A small image denoising autoencoder, trained from scratch: encoder width 256.
Rows from block 7 of the encoder, named by matrix and row number. Rows with one number belong to one attention dimension. Each number is 500 + 25 x the weight over the matrix's rms, rounded and kept within 0 to 999. All counts start at 0. Numbers have three digits each.
# q: attention query (encoder.blocks.7.attn.q.weight, 256x256), inputs 64-127
# k: attention key (encoder.blocks.7.attn.k.weight, 256x256), inputs 64-127
q.120:541450521452488509462466447529469483461471495448520445522513523517452445495463482492482467522449502505489518480469479495491540467512540471541470546561485532548537490498512486509535517534477449
k.120:487536501522508487514531501481515506511524492534490518486496490494529517498508527507512535479535500498508495496514506494508477520486493525486523475470524485470487486504499505496488503489501515
q.121:498484512494501502493478487512503489495501488497514486517496501505495491513493499501482497511491495506495509491500496478486507486515507487509486509506484514507519503507500508509496510509504503
k.121:494512497500494504502495501492511502502500513501500501507503492502504509504503501502502498492512510500506499491509497497487493501497504506504488495497495507499496505501506499503492492500504492
q.122:509478508503497517498497503505498478482489499496514487512504501504501491501489512512499516511482509496498499494492511497495503489514505498507489519500502505507511511520487502505522509516490508
k.122:501510509505493508490495495506498485500495506494495496506509511505495504484499502490493495495502495507510504504497480503500507496494505492495497512509494502513508498487496494498497498515499499
q.123:509498503506492495501507497499500497498499504494497488495516488497502490501502504499494495488491513499504492487505504500502497499497484509482501510503516496502489509505494508503497486504501501
k.123:495510499500496498494494500498498502489492508491498497507495509504500494503507507497498506503511500503506492493495506499493499503508498503500489488506506493496489497506478494500505502503501498
q.124:494493513490498494497505498509483492489483493490506505498505503516498496496496493503487507500500496508498484491500495498500507502485499501512504512494499492486511502495504510503501494494497497
k.124:506496502502508496503507496500505509498505494495492495493502501496499514501502496490500489494503495503499506497501496501517498506512492491488498497507499493491499498493498498502489506500505501
q.125:494504494499502498497513506503503493507503507507501513503503496497506515494495490499498511493489501501501505489495498501504498499498503500486502510501495486497479513512496488511498494494499505
k.125:502495502498500500509493492499494505483503498504497500495500504495491509502498501493498508504510497492492506503504504504504496501495496495497520489492496501481502499497492506504496493501496512
q.126:513499511500501509500513487504492501486493508506503500515510514503504489512492506495501503506498502500505494508491499497502502497500518495492488496500505492498502508495503488497505510491497505
k.126:501502499506505497507498495498504497502496513503508505500493498501486491492498492503491494510501500492500504504495498502494502506506504499498496501500506509497495505495505503498501496500502493
q.127:506507482500493493494494502500497498502509489493512505493516510497506512506501503493493496499494494505503517501502497506512511510505495494488504504498496517504504505501499502498496486495496494
k.127:499498502512503504500499501505512493498494502503496490498500492504505494498512498487492499502507505491498508489494500498500495498503508499492489502509507501503505489494492501500501499504500490
q.128:490504506501497501505503512508491501501514499502497491489495487498501499495510514486500508489499510495498489510500511498502490500513496502492506488494494491494497498499501514504502496497494492
k.128:501500496496509504491494499508490496501494498497515508499494508504495510492500496503503496500507501487498502497496496497516512496499500499496489497497498503505496503501499498494495506504509487
q.129:403542462595488451601585568514487503582535496618475565354473478472582591440548509508526502451528517424543466538529569489541417570461463637423551415414558485381475547549510511548460449431571583
k.129:551443515505506531449394516516486456494429506386533469543531495514475423497473451460445458533419473505470475479511483487441565465539588420527397599586432542636528487507511499478532450561495431
q.130:550480498504499507495481512531482483501486482490513496509487516486508490523483493482487501501487513482479482516499481516504515491510489487503498504510509511517500488513495525504511506496489501
k.130:483509478511515500505512512498491506521503502518490508489509488500511517508508504497507495494499492490503510505508500495495488508488508521492514489504496494479495507497496503511489503496501511
q.131:498508494484497517488508472493518510501489493494501482502500501508500495489495506502498499500515496503493495504496500491492498496501505486501491503516475506503513495488501485503498511514489497
k.131:487511498507504492498500504500497493507493495498500496491493488491499492497500499484494508491505494499506501499496502497496499496486501513495497508508491520496510496499508502496490499510500505
q.132:501502506507499487498492495494504488503492519494506498497486496513497507498496485502495499513495504503503496495500487491498494501498519493510496515519509508512501493502511482496501498497489492
k.132:495503498495508498505506494508492499499500503490503499500505488510499515497507501498505507500506494507500517505496509495505501493502508512495495502488509494500502509496483494515498502512504505
q.133:514497504495500491490503497503506500500501502498502506522507502495485500501498500503510504487495506507487501489493496488492507489495503505505516508498495489500496493506505489511514501508484490
k.133:496497497497502504486498511494506502509492502495492502510506490502498502497512498498502495501506501496501506507497496492492505490491499495496489507508495504511510503494501501493488499514495503
q.134:501501493500500509502497497491487509505491494501502503507499481488506497493490506512492502508493504503484519489497506503506501494494493478499480497503488496498513499488487490498495510497498483
k.134:499507507516508503498494517506503499506491503498491502502498501499499498486499495497498480493497493500499506504499501497495507489505513496504483511513488516499514501508501482497493493502504504
q.135:484475503496500498506487500502501509506496492507502504497492511504515501494490494501493500500498505510494493503501506508512495497495502507493497491491515501485498511499506503501497498503503506
k.135:516502496501502499506502495511491506498505495496501518497484512493504504495502509495506509506495506490491502507500501502508506505503493508502503493491493497486488495498490509502502512496494514
q.136:447548494546500460541548507467544525529553501572464541455508505494519540478516530522526530461541524509534508498503513491497452541475482565472532451439554477409490503518506499527477501478526542
k.136:528470502473494516476466505538476491484489491463522478524507502501497471506483492481480476517472503501480495503495486506503522472511516461507463526525478511559503491491501501496520504535495473
q.137:495490501485492510501492472519491501475503497503522498499489498509492479502485500513503497501496494501511505521486501509504520500504507496505490504497493494511513497487514501490529514500490493
k.137:516494506499496503490493514502506489477484498490489482504495500489491493503497488492493484505481483489496490494494500500493512499511512478507482520526494518501491491496509497509503500503499494
q.138:504498502491502494506505497495522503485514506502479495517513509512477490489508469495516494503521485523492528482495491500483510485492511508492484500507508503494515522493514487487491504515516506
k.138:511499505492486511497491496501495492489508491502499503503498510506500501498500510503487506510491511501494491499505497501494510510511503502502486502508497504503509498524492497500515507502500507
q.139:504494497493494512493499493504506497488498498493498502512498500494495488481496508498491523495486505509497510496504499476483509493506505494511501501508496478510500503510504504511514501505487496
k.139:495500517490506503495489494494512500484500499490501482496501515508488493493505484499510501496494490504498512499487505494504516487491517499498495508514490517518514509490513489512506517508513493
q.140:505503513489509505482497493486499513503503504496503480507522508508499501504506505503507495500507503505501501495510475499501509501492500493517494508500492504497513491490513496505494510530505507
k.140:495504492513510493501488522506497484499484507493493497508499493497500508496511496496492483496486491497505503502509504499486515503493506494499488508517487508511508505497511492481494488500489494
q.141:505509500499501503485495493488501491501494514488510498500504507507486489500518505505506491504505511506493513491504498500485509487504496507507490501498490498490514508482487484495490502514496499
k.141:500499506497511487503489508499500494499488506506496498499500496511492495501500497492509496499500500503493498497514500494492488491496503510515496508502489510508501506498505498499495494510498495
q.142:502497501492510508494504497506491497506509505500500492492508505495501491496510511496506504498492502505496501493503498486514509495501505496496487494511495486517502496499495495504493500500499497
k.142:500504501513505509497493509498505496506503512493493495502500498496498494502506496493500501491499499495495511499499494488505494490488502497498496505512492501499508505488512491487504496514508492
q.143:506503498498506481501498497509500485495506510486504496497513510512495507504493498503500501510511505495503495489486501505489500503506502482505502500510498492504498490496502486494499504511494494
k.143:495501511510511502487488518499495495513490507491498486496499500504500503500504499489502480497501506501501500493499495491509501502500518496490498518507486506498506508501508498493496504502500491
q.144:497498503499495503495497507495499491506488497486506501497501504494505496489507503496495499509501495504497491508505502507510495481503508498499488490498494498501499502509527502490502499489511501
k.144:502495500489495505495508501509504500500505500506499492494504501492504505497498509498500502501503503509497509501492504499509504495493499496499500490490495503498504515508492497499496501493501505
q.145:554515546469522522466469473457534490469485540444500461519510530525456466524479503502497503504482491508523503452506482492460536470526527440547450529551476534543531487484523468511485534531496465
k.145:465536489510506496531538483478506527511529506553474512462498496494512531489500544519530534486543524504519513496497515502506474535481467537496530466461537488429490491504490489515484539490494534
q.146:489507498506504489515499511494515508507508508503484507507498488508503496492519484493507494502507472492506499496494497510510479494500503503493509487496500490489512511512511498490468500495504510
k.146:503500489501499509512488504510486506497498488492506500513499497493504491511502505505497510493490497492483487504513508506480502507516485482500507503507492499502484501508489501497510490497479488
q.147:491503502486500505510502503494498492498499504490492499485477498513495489492495499505516509496499491501508497486493506494517499488488502496498496502506503499501497508505509489500482486502494500
k.147:489489489484501493496503492499491498500511506506494503500513498501503501504509513515509497489508497494502504503499513502506504494499504507510497497489498484506493500495506505504509508495498505
q.148:488511493520494495507508500510493506504498501509502504482492492495509503512492491502496500505502497483513499505498500510506519498508498516487503478488498500494490496496498502503515496487497503
k.148:512496493472495509508514488503500506484520492503505502504490496497500497510500518513504524499503503498491492514492499501505508497508485503506522483492500486507492491489487503504511516488492512
q.149:497487508502492495499505509495500502502516505504498507505505506501482488510502499497499496506491491492505501511488515522503500489507512497511498504498493500503501502496497493487494508485496501
k.149:495500498502506494503510497508498509494506501502503499489499498493499495500511507497505499507498507500504503499494503503499498502506507498502503495499493499502493496495501504497502497499486506
q.150:525491514476502520493496470480507505495504514468502489512508495501491491495495517502512497504507502514505515486502504496495497497499513481508499510519493499511520497496488484493491519527498482
k.150:493502502512498499504496508497493492516492501491504498494507513500497499497501490491499479485491487507504502487515504493494490500498510503491473502516489510510506505509508486489494482502512501
q.151:481489505502502490492512506511495499507509501513497503503495483499517508489510497499505498498498504500509489514510507494505487510497497507503490497489507494480508503507503507499493507501499499
k.151:511499498504494493505501493499493497495506490499505495489496507497510497501484502501498512495493511498493500505497509504494501491503493503510509495494510499485489492512491498495506500492491506
q.152:475485479509496499511494521544479508506503477499501500492506498477515494491508513494495486493488512482501498550501525491480496525484500507488497499488494500483493511511501503501501491493512516
k.152:471513492511515490522523502515488505517508496527505515473484511491513529495506499512508508503506524487505489521499519505518480524491493537486516489467506500471501512492486503502492504486507516
q.153:467543494523506473526524520469527497511515516531471531480509485505520533500511484514541507473532490507530500487521482484510462507484478557486532471475521471455500501485501498492465506474512529
k.153:520461505468493525480472503534465493474480483472524475515504510506492473503483494497482479527462506482483492499492499514496529478517512471505466524519468516562518501499502496511521509522515485
q.154:492484502488494520501490489512485505511507491502523501512495509499499488494499522515492523520498512485490506504501491514479502518507495495503507499495494501512503500514483489505508495504495507
k.154:490500517484487490492503499497513486496504514501492489488515512508485501488498498494517487494515500500511516496491498501506508490500511508502496500498497498513513510499511488508511501514515489
q.155:508495498504489490516510508515488499484494487512514495491489491486512505523491512512484514510501524495479477528502508512514510519521494510516501491485500488497472489500492517504514502477499508
k.155:492498504496503505501512478497498496499511498509507523500493492499499511502501501492505491520498499501502489502495502502498501494505494509500509486492511493502504507494497505494503512496498503
q.156:512501494496503501491491491491498499504501482491515495512486500520499490492502502511494502498493497515503507490500509499494495481501513492508491500497482509503499503499491489488503510518484497
k.156:497507509511499499494493514514514499514498506486502499497507496497504491489500501499497482491500499498517507485499509507510494504507509497501489504502492508505508504507496495509489491515503500
q.157:498495495491496511488495481507505500500511508491495493513491487502497510507498500503512505503496501513505509503488506484493491488490499489501509508515492492522502499504490510501500496500486504
k.157:495503508507509510496505510498506495497485510491498494497502490502498501492509498490504490485490499498510500493505501489498502490485509504500478503522487502494512504500506492502494499506505495
q.158:512490496498487495503517503493493504510500505500504504507495509494505497495499509496492508502501500495504500507502500500508501504500501517496495492492499496492495505510507504494498503493503514
k.158:506500495495502502506495493494485501488513484500507504500499502497504500501491507500507521504504509500498492511494493494510510505496488495512509488486512490498494497512499499509499500496488501
q.159:496498505489508508499498490494504503509504510499505496514514493506502499486495502513506490508497508511499519490501505494496500490490496482516499508492497511496509499500491488493496513519508492
k.159:495501494508499492495502503494501499516482505486496491502500496499489500493499485494501492510502496510510498496508494494497491502498503497495497509508494518493505500511504492497490483508507499
q.160:629478555438499553396395470429522468410397512358546392640449524569410365581411456426395591568461442592487512404492444540441592451581585360597443589687438546617550393527522481462532572543423402
k.160:544491548616480444519447596488506518481327533486518400434482492455521515541433501337328605488467436467594413446609542521565525525557600445511510576594604560498556456603556522557465292384532506
q.161:728434644277483588337347365415581438313434538257530288728479547611305312603404422456489410559413446611434561382417376580432649333581565271653415635726373558734525435374513491398583596610378340
k.161:440413425346418573479492319559442575502610418461588538629471497462430417471460500693579481567504586564390690600385494585411524540446432549511571497411407498571475538419377450450626625657398509
q.162:263602392701482414659683623531485557694612486718457701392492430434629661386627561593587522407575551446527478578591582374434295664380402734354622339325518421248393600583462500526452351398551662
k.162:452656678590494392559562576254721489504485704579358467365530508577433571464499438421512525407562418589683497308515419527616468504482496566437532419542596509401513496559628500531430474381592549
q.163:551470522445487520463453470483504486451478513448503470503484516512478464515476484475480498518483494507513503487490476515511530469530510441512482541531500525562508484480500504501516532521493477
k.163:495456447469511523481490487555445509503513452473519513540484489484507488499507516517497472518471512486462501529511526482445500508494499492508489529484478495531513520503476492493511513554498476
q.164:555472508452491521471463451524474491449495476445518463523487518492496475533465488496493517521489493508475509508472483499518537463516520434557496515524506507548518484485499499508519522518470459
k.164:533461428415500539463508461591450529492572418484536540625502476503516458532538524522523485527513514495414519585454495503418505481492466481520498501452450424530490501430429499449517585577446496
q.165:506497497490492514496507483513506491498500488492516500494505497491494502503500503504497496502508512502477515513497495499503493499507513500504488500505497511492492500516485502501519499505497499
k.165:498499497487500495500495496510498508506508503496502492510511485499490495509503501512500496502501503507496510504500491498492509487499496509505502489506485484505491506486497490488507510507504500
q.166:482511493506500483500498509508485516501506499509509501498514497494504511501518501497499509487484495496503494493503503501497501516488496505490503490484510494483498497509494496507504507483518495
k.166:511504516545495478515487514496496485481448502509497458453493529481511514489470493481491513486496495487525466489533525501542511499509526482516497515531524521512497479532531511535503444453513492
q.167:471507485523495489519497521501486500525492493527494499481493501494520506490506508501494528488508496499515508502494520500525487517500493545479505509505521497477508503526507491513483509490524516
k.167:543468551598503469515451544493467452459364508493503410394481555451532556490448494446451502474464500443541439459569558473576535497530565444520476539576552572535535471557566523592486375413543468
q.168:497507541492493482510501482445538508479467540514490441494479527509458484497458468479489511485506469543540525442501479516537510508513530485526536505538531515505509484515545478527484451448496505
k.168:510473490484514516466496475522484472487533489480509501489501501498494499525492532511507492506477528488487515522503483510531519470488504479500475501491484501523499494487486503503512535527516480
q.169:510459506492456526495465480520475492486458468463530502513453516485500476494454512554471517516478515490477497516488477491501534519518516465544493532529461528540496470525499520516570441508443479
k.169:498469457480465511492484478563465509501514467465513523541512491475489457519480513545482532515488516515468532561502483515482517524507507502495502496481482495526494466506467512471544538557480500
q.170:567394501398438539434387404586429486421456418377576474542467538459441408523419530584455528546441516522456552549427480493503607497541552424559431600548443562618545475511476484481609506605461425
k.170:468415381489432522499487484663405521502568380480556566539438515438496450518475541610463571534486530516423548623476506486447512537480510519503490493440472480513498508514431502472599521554500517
q.171:460553481575544484551560553477524522546518529577476540481507447493549564501550508469511482470515490468517468504541520485495437526483450547468553462464499474427461498494491517490439477450498562
k.171:540544573545525477511490526419538467478410564508476441463513497507494527501488473413500487473503465503543468435536491513603511474532532465509518510562532515500490460513559520523453422415491492
q.172:491526525516493500510512505453549504513510544500467508508519493512490495500504485504509496491504468519509511466494477512501487505495491521495496496504491486473506503500510485471496507495517512
k.172:512506569540511478504469500441511467482430543504485453426490558506494523474470499474477496496498510488546484447538503486557521502524543477506472525550529561508525490530550497545474461475530478
q.173:489495484530515511508531511522472511523509484524510522504493493485521511506516506510504514502488490479493497520509504505500470503497496504495514514483503487472488493509485512499487486489502511
k.173:499506509552494476513505533494501492492449502513490480481501504494506510511500502460491519487505487490513483480518524487553501497505519499507508517522545508479491478524521505507487429442503517
q.174:450507486530502491526536526502476528536494489528491530470502475513512509491504517492476514496507485501513504514499505500511455532487500545456516484493507501441507499535488491496484508504527519
k.174:534491553611506449536451551460484459452359535503492420364482544455535555467454490435456526480476489452564438450564552469600532499533571452508489538582565578518533476578571519581468343384536486
q.175:502500505488495503492492490497500491493499496495499503511495511517492495505497501495512504503507507489494505509485484498503505499502491501519500500503494500511494498498504501513510508515486493
k.175:473502469433494520491520477518505528527569484496499542562511468517493485501529499525508490520513496526470530524468485506434497501494456521505514494465464467486489517457471503452520574551471509
q.176:422570458570510419583585601485511527577566504619434575427541469534567572457565509456542480447549474447552433529500542485507412549419438623400561448436549437391444555538510528523440512432588585
k.176:552663665629594408535537618321656391479439660569373463378543511610508613543537497344493509406564418491694372329609441435619477445552531481471463470573631490420534454539672536581358457356597497
q.177:470615564571510444574583672409649507527541591578405548484518481611496555452602423395524428419570380554579436453483490497466435504423443585399524441472555441414454591523557480458397448383662558
k.177:491549588846590412581480700400524407572293611588448374192449544459577708453469500286337523429437456347684275356758603390627474524576665464451447536660638625418628528714679513702327243261661517
q.178:466480497507499513508501510484503485537498526516503515488527513483511504468494493524509467501479512507499528512501502503518491513486501516490506497478470529486504507507506479489496485511504503
k.178:526486505436521532472490459490487499499518501464516484527487531525495484474485488517514453530498522486493491487489489499455505494510506476519486502501461511550526499476508485511503585563491466
q.179:480510495516493492508509518496514506511515502511498506493505499503500504489516492500507511493507495500504501487511500501488502514489498529497510484487501492489491497502497489503492472486506509
k.179:481523541530496497514511517458544498512489535525487513469493492507499515487500491496500504492498492516524498475498491505525495502502508506485498491507517510477500510520504494506497470474517511
q.180:534494523479483510473484491467533486467498521465491495510505497524468486505492481466502479511500487511507506478484482513498525491508506470510483512541492515536500485488498500502506513523500484
k.180:458506489452516522499516474476521516535551506506497536526496470511484503483521508536510470524501503514495524513489492501436493511486482536477495494466467489485514528485478478476496533562506490
q.181:504499502501501507499482502510494503502503490490501505497499510500503492488494503503494493503494496496495505520510511508508492494512501500499487510504500495506511492495508514500498507504498513
k.181:496496491494501504506505505498491504505508502502504500501500503494505499504499498497484506492500493500499499496494499496506505506500503506490506500491510501498505506496500504500500498515511500
q.182:508500512492500500495502506482515494498504506504491502517497493524499503508510500495518479491502496493500493491498491495490493492500499494509501488503503498495488496483504505493499502507486504
k.182:501518484460500513485513479488507506510535500497503531554512470524481475496528503520498491519504499527473511514488476499454503494501481503503508479493462469505488512474476500456502554549481501
q.183:521491510481490517486481483511475508479497486470511493521487506501499488519489508507505512510504511497490502519502500479489528494511495472531513506505506502538483496470504514510509482505457468
k.183:484514444400512552464550454546504546527627445498492582629523451523490459539543512548545491530525493548420549566444472537427476491470425526507527455423435418475457526425427480417520617584458527
q.184:490483511493488534494476436470492506512455515463529489502476470463491473493455473550484512519467538531498549478525496510522504542517531480509521554529450539535491493523500496497537417518426495
k.184:491469502473494533476482508516530503491515522503495500507521512521478506474507441507478460514487505490503518498484509497461522489481513523472460495494475517526513533510500469490491521536555483
q.185:528431477424447541464434413558429503465490441434553508550480525463465452518445532604495522535481534525448554550451498499489554525528536447554467560521438522573507477486455499483611488587417463
k.185:490428443443442513500494477593448523461541418487534495533453528475479436501470500545463545529499503526462542578449496544476526532482491500486523500457517491534499527508442487483569520521510503
q.186:449592521579518431551594601462587505550565527601412545452562519557541557486573504451543526439588466501565473497508472477494426511455488586445525408444550437390487541520538484521452570445603551
k.186:466585575547581496531513510329570477558450617530446486417541502550507571428509480482534447486499509465588444377554509439499458517519516521475455523547487563459546542537575474547431542521524507
q.187:540417474440501542467438453582413499473453443432566464514468511449500472511459511516466505516467536468446518526495534492499526484517513426535493573520461510569514484484463523527549475534456461
k.187:490436382473461508487519509658439535490576392488543561593486441462519455545536508531503528501489493514394549622466502527447490494464460521501534475419466434503453492449401526429559497510467522
q.188:475514461525503488518536547520472523536510505541497523490505480471527519505516509487480512490509506486503487498515529513482472517496476538485519486476493479461482499521498512486484480474518528
k.188:529519540570504469526482547459509484483411537491485458438501496487521514500483488454485528464486478487533466462539517499572505502513532482501510509547546528485495469540532517520466409423496496
q.189:499490481494484499492475491527475506494507472497516502509492504503495501504492506517485503499493505493495502514495498497492518503500514488504508489504501506521499508491494506519508498520490494
k.189:491503452452493516481530488533489526518579480502502541572505466503501482504541503528525493513514493517468517542461492512454491498476464519506526477447463451486475512467458499453528559546486513
q.190:526486482496488493493495490528470493482512476497508513518501511491510503493488518507521521498494506482494489522479514494488510504519514487507503489497506495513508497492503513513526495509477489
k.190:490508440440488515480539497541503558540602467528513561602514451509506469522550509542504498505516508520454537548465483527433467519486447527486527466433469436473460511458442511444512569558467529
q.191:497509508505505501503497494488526486496500525492486494505510511505477493491498506482504497494510484500510496495502493502491493499505524494489495504512491504495499501504510498503498516509507488
k.191:515482516512509499513474501487500476485465509483499472471497519495489510496481494496496492495487503487517480487507524499523517486511512478495488510525519534523517487517526506522502483485518493
q.192:499490500493496499511490496504501506497494497502505496514500500496501500506493492512504513502494494496501505494498487488500503492510510491492508503504499507510504486502497505494499502506499497
k.192:494503501499495510505503502502504490495503503495490512500503496494504503506509509497509494502492500494507506498504506501500499500500493496496510507505496500498507495501489511494506496499492499
q.193:528488512475503512489475496502514495473488505471515486529495508515475466515481502506483514493486493522501500481496474496488527498513515484540469504521497516527508492490507495507516519504487494
k.193:481523495495488486508520474471504518510529493517481510487506501499506513503513525526508530485534516506518515496503502492500491510495483522497532483460537496477497495484494500506494505501497508
q.194:498492501507496497500508515518483511490520479492523503514492495496503492508492493504496510487490507509484494514507497513493494509515507514501500495499493504495490486509494512505520501498503494
k.194:490513498488507489507524479509506521503512501530506508498491494495511514514523493510519499497513514506492515500499512508519485501486484532507548474462515494488494514492502490497488491483491512
q.195:496501499519511502497501491488501496489503496501510495509502508498503497492486494501499508495504494497488501507502493515510503504505500489494492510493493506499510504505489495483505499503493495
k.195:498494508489496498509495501511500506496493513500501496504502494497508506506488503501502499505497498500501502497503499501496503495505498505502504509502504496499510505500507492507502494501500496
q.196:497515493496503510508495507497499498510486499503489506497512506496497510503503508511502495497509496499513502504504499514511492503506495504504509497498488493492509500491500503498499493506506509
k.196:501497497496511498505506496500493504508497498505499498500501493496501488497500499513510507502495506494502503504502504494502494501495489497495513501484506500492497499499493513505500503496486507
q.197:503497489507482500510508509516499515505500508506489497509501498508497514496502495494512503505493510497494499501508502501506496506504490496496499499495490504498506491500481496507490507518501500
k.197:510503507511498509503497498510499505492491495494500502506507504492500503498495489501502502499501489498501499498496500505499500495498506487485499501496498508500495497504496497497492488502495506
q.198:494498506514494501496496496503498507503491494498505514513496492494515494494498502515501498502504502509495501491487489506487505493514486496495495491505507499498494485487497504497494503502501508
k.198:501501500508501510501497507497495499502503510510493492486503499491497500503486501500492496499499505498493488509503497511508493492509498490506496501496503505497503491504500502507500502494494512
q.199:509504499517507491509505491501498492507504498515496496491511491497506515491501511491514491485491505503499507498501506488498498496498507513508513491498502497483500509510505501504506493484512499
k.199:489503488492497500497501482494496503496498499493500498506494502500499492496503505512506506502504507513499509498493505500492499514492486502501493498489495505497496494503495486500497504506494512
q.200:486522503514505488517524514494514510509521507528476512488494499504530524511517503491518504481513489505491501509495499495509484507496484524485531485473526466468485492493509511491474495478494514
k.200:518474517487501514466473498516495492485482504468506461501497510513473493491495468478486469500482495493495494483499498501509530477502514479509479519534491518544511511498524494519507489503512479
q.201:501487504503494508502520500495510496502494492504497504502504515500503510497505507496491510495515505494499516494507490500520507498500506508497497494504496496511505490501508489493508513500490511
k.201:501499503498506506498497498502505511485508508498505504500492501503499496498501501506500498502489503506503500503494506490506503503498485491506496505499487496501507501496495502506497501494494504
q.202:506506494505498493496506509505498498485494494491503495499500507495516502503506500494505507514505494512485499513493480492499514495493495499495495511502493500503499501515497499492507491509491485
k.202:503494498500496508490498503488498498497501502496485502502494507499503494503500504492497486505499493498501500493501491498499498511508510496501501508504505505501502496491499499511487503508490504
q.203:506497491499496498502487501515497491499493499495496496494493508499497496504509500516513497504502496492493504500501508498492491490499491480497485492501497515512505493509501501511507506500507482
k.203:501506518489499501492503499505492499504488514502498496523495501504500493489502499494500498493500502500497484506496509504491503493502500496500495496510493501515500502506506496502498498504495488
q.204:489486486492503501490496495501505488498509494509491501511502502497506487507508505499507515504497512501500498514501501512498497501499506509505491503502487503514500494504486503497507507505506506
k.204:512499496502502493500489499489501497497495504502500494502501495496493494499504500502493491504496498504505498495498501505497507493501501504493500504499496514512487508488510500507505493500509486
q.205:510513497489494508491488508505494499490499494483504491495512510504489482492496503502511492507495500505502501505493500499505514498496498487501492491502516504510494503498513497502505500510497488
k.205:498496503507499506495491521494507506500494503502504505503503498501502497491506502497501487498501496503496500492493495505501497497517499496503490511509499500503494510498497493506504503497503496
q.206:503503484502495504500504504502494509502501502504509514500503506496497505499500502502500498504505490505488500493502494506507513499504504502489506492497506498495488500521505503500496505495491506
k.206:495506502501508510499494499493499501498496498508502501484496499507498502506495504486508501508504509500503496503510507507503498500497501502502503489501502492496489503509503503498495503484498503
q.207:499502502500497497505509501503505490497503496504494501499489497506511494498502501502500501495512505504497490508490503491493508499505490504497491503498507509494501494514517505489494491500497499
k.207:491502507489506501500502499493495507493504505505492494506500500506499502496496498498498497499502504507499505498504503496502512504498484496492508502487503498506507507501495497483506502510496500
q.208:506501495496501499507494507498495508483503489492509498514505503504499493506505503496502505508494487504504511502488505515506500500500498505496491497515506499510491497490511502502503497494509505
k.208:508488499508493498499495508501508499487504489498506495484490506491501499502508496500494505498504508508491489502499494497500494504500524501508490500501498505503504505496502490508498500500493500
q.209:579443537409477528447438452502494483422466497397532426595497523510427398537461487505475502543458497551470523471466449510469549462534542405562433558589423524591512455490499504484557528533467458
k.209:449561486523511479538564486493507529535558494586461568457484485490542572523530537549545564471571525503516511517512528494505446538458445561485580419418567456408489514492452502513462522463503546
q.210:454522473526498494529540530515511502510513500541501550479507490482528521479509496493513501493516498498498498522508519502507472518478492561467523472460511483452494536519492511511477500469525525
k.210:544492510481490521486464496483490496491492490461511477524496516511482476516463508496478500510497489508492495487504487489485527495518503459510472519543489523539502483509502503503510508512495470
q.211:490492498507496502508478490498498498495500498497485492503492495489492489488496511507493497518493497505503491505487498509495499493494505482503506494487503496514489506496502499504496493497510502
k.211:499497501506495491500497506503496486501500511507501498498500496505502500496494495494493502492498509503503505498496499499497492504491496497499493497512493504500502508511504503503496498497516500
q.212:490493504503496499494513492488505512507496487503501498504492503495499502504499506511489501504511512504502491492506495501498497499512497500497517498493496501502507502501494503488495495499508509
k.212:502488492507502500493490496500490492485502499504512497501498500497496502513489507494495501505489500502499486501504501500499500497491495494491505497506502500506498497497497501505498504494495498
q.213:503508500505501501495497503500499506493490508484518491509495504513485506485501492486489508509505490502496503507497504498490495492510494479517498510504505502499504504498493492496513489500504495
k.213:490498499507503496502495501498497490511492504499504495501500504504497500509504493494492506505494495490495498502494505500508492497501511492495492511509498506497504504497498505502509491498508501
q.214:508495502497497501497500496507507500495501500504505492508500485490498514495500507495507489501484506498500506500508488500498519493498498494507516495481497506506496509509499509499505492508497496
k.214:491500495501504496491492509502497497497501493488499498497496492507499497494500501505505497493497494504492500495497500493498493487496497506499503508511505504499503507502512502493502504513505498
q.215:510497508485512498505497496499501497503508499493499514494511487497496502511512501502501495493496508494489507501502494478493499486498506490499494503502488503509508512495507501512510497513489490
k.215:496500494509497496502509506498498500508496504492491508498504502492497497495508499483498504502499498499496506498506494491499500497503498500494489506525487493518501494501505495490504496501500493
q.216:540454495460458506470462488519492488460499486441512460543491511524460427503455492490482519528470491522472504512483477516468555482522530452518432524545465528583519484513506518495550546550508472
k.216:466524499518504500522523492487513507523525506538481538486508496495509535514507520523521537480538501506515503505502500490496475528485474535493535473447523486436495485492494492495474504479492526
q.217:496502482509507498503482511505493498501514502502508505506490496514505492492506503502496510501502500496502504505504516497496488509501498494485489481489491496501500504500503522501510494492495504
k.217:498509506491500506494497489503495498487504501497503496500499507494514496502499498503504499494505497503504512505501486497494500496503497498500503500505507503509503492495502501502493490499491516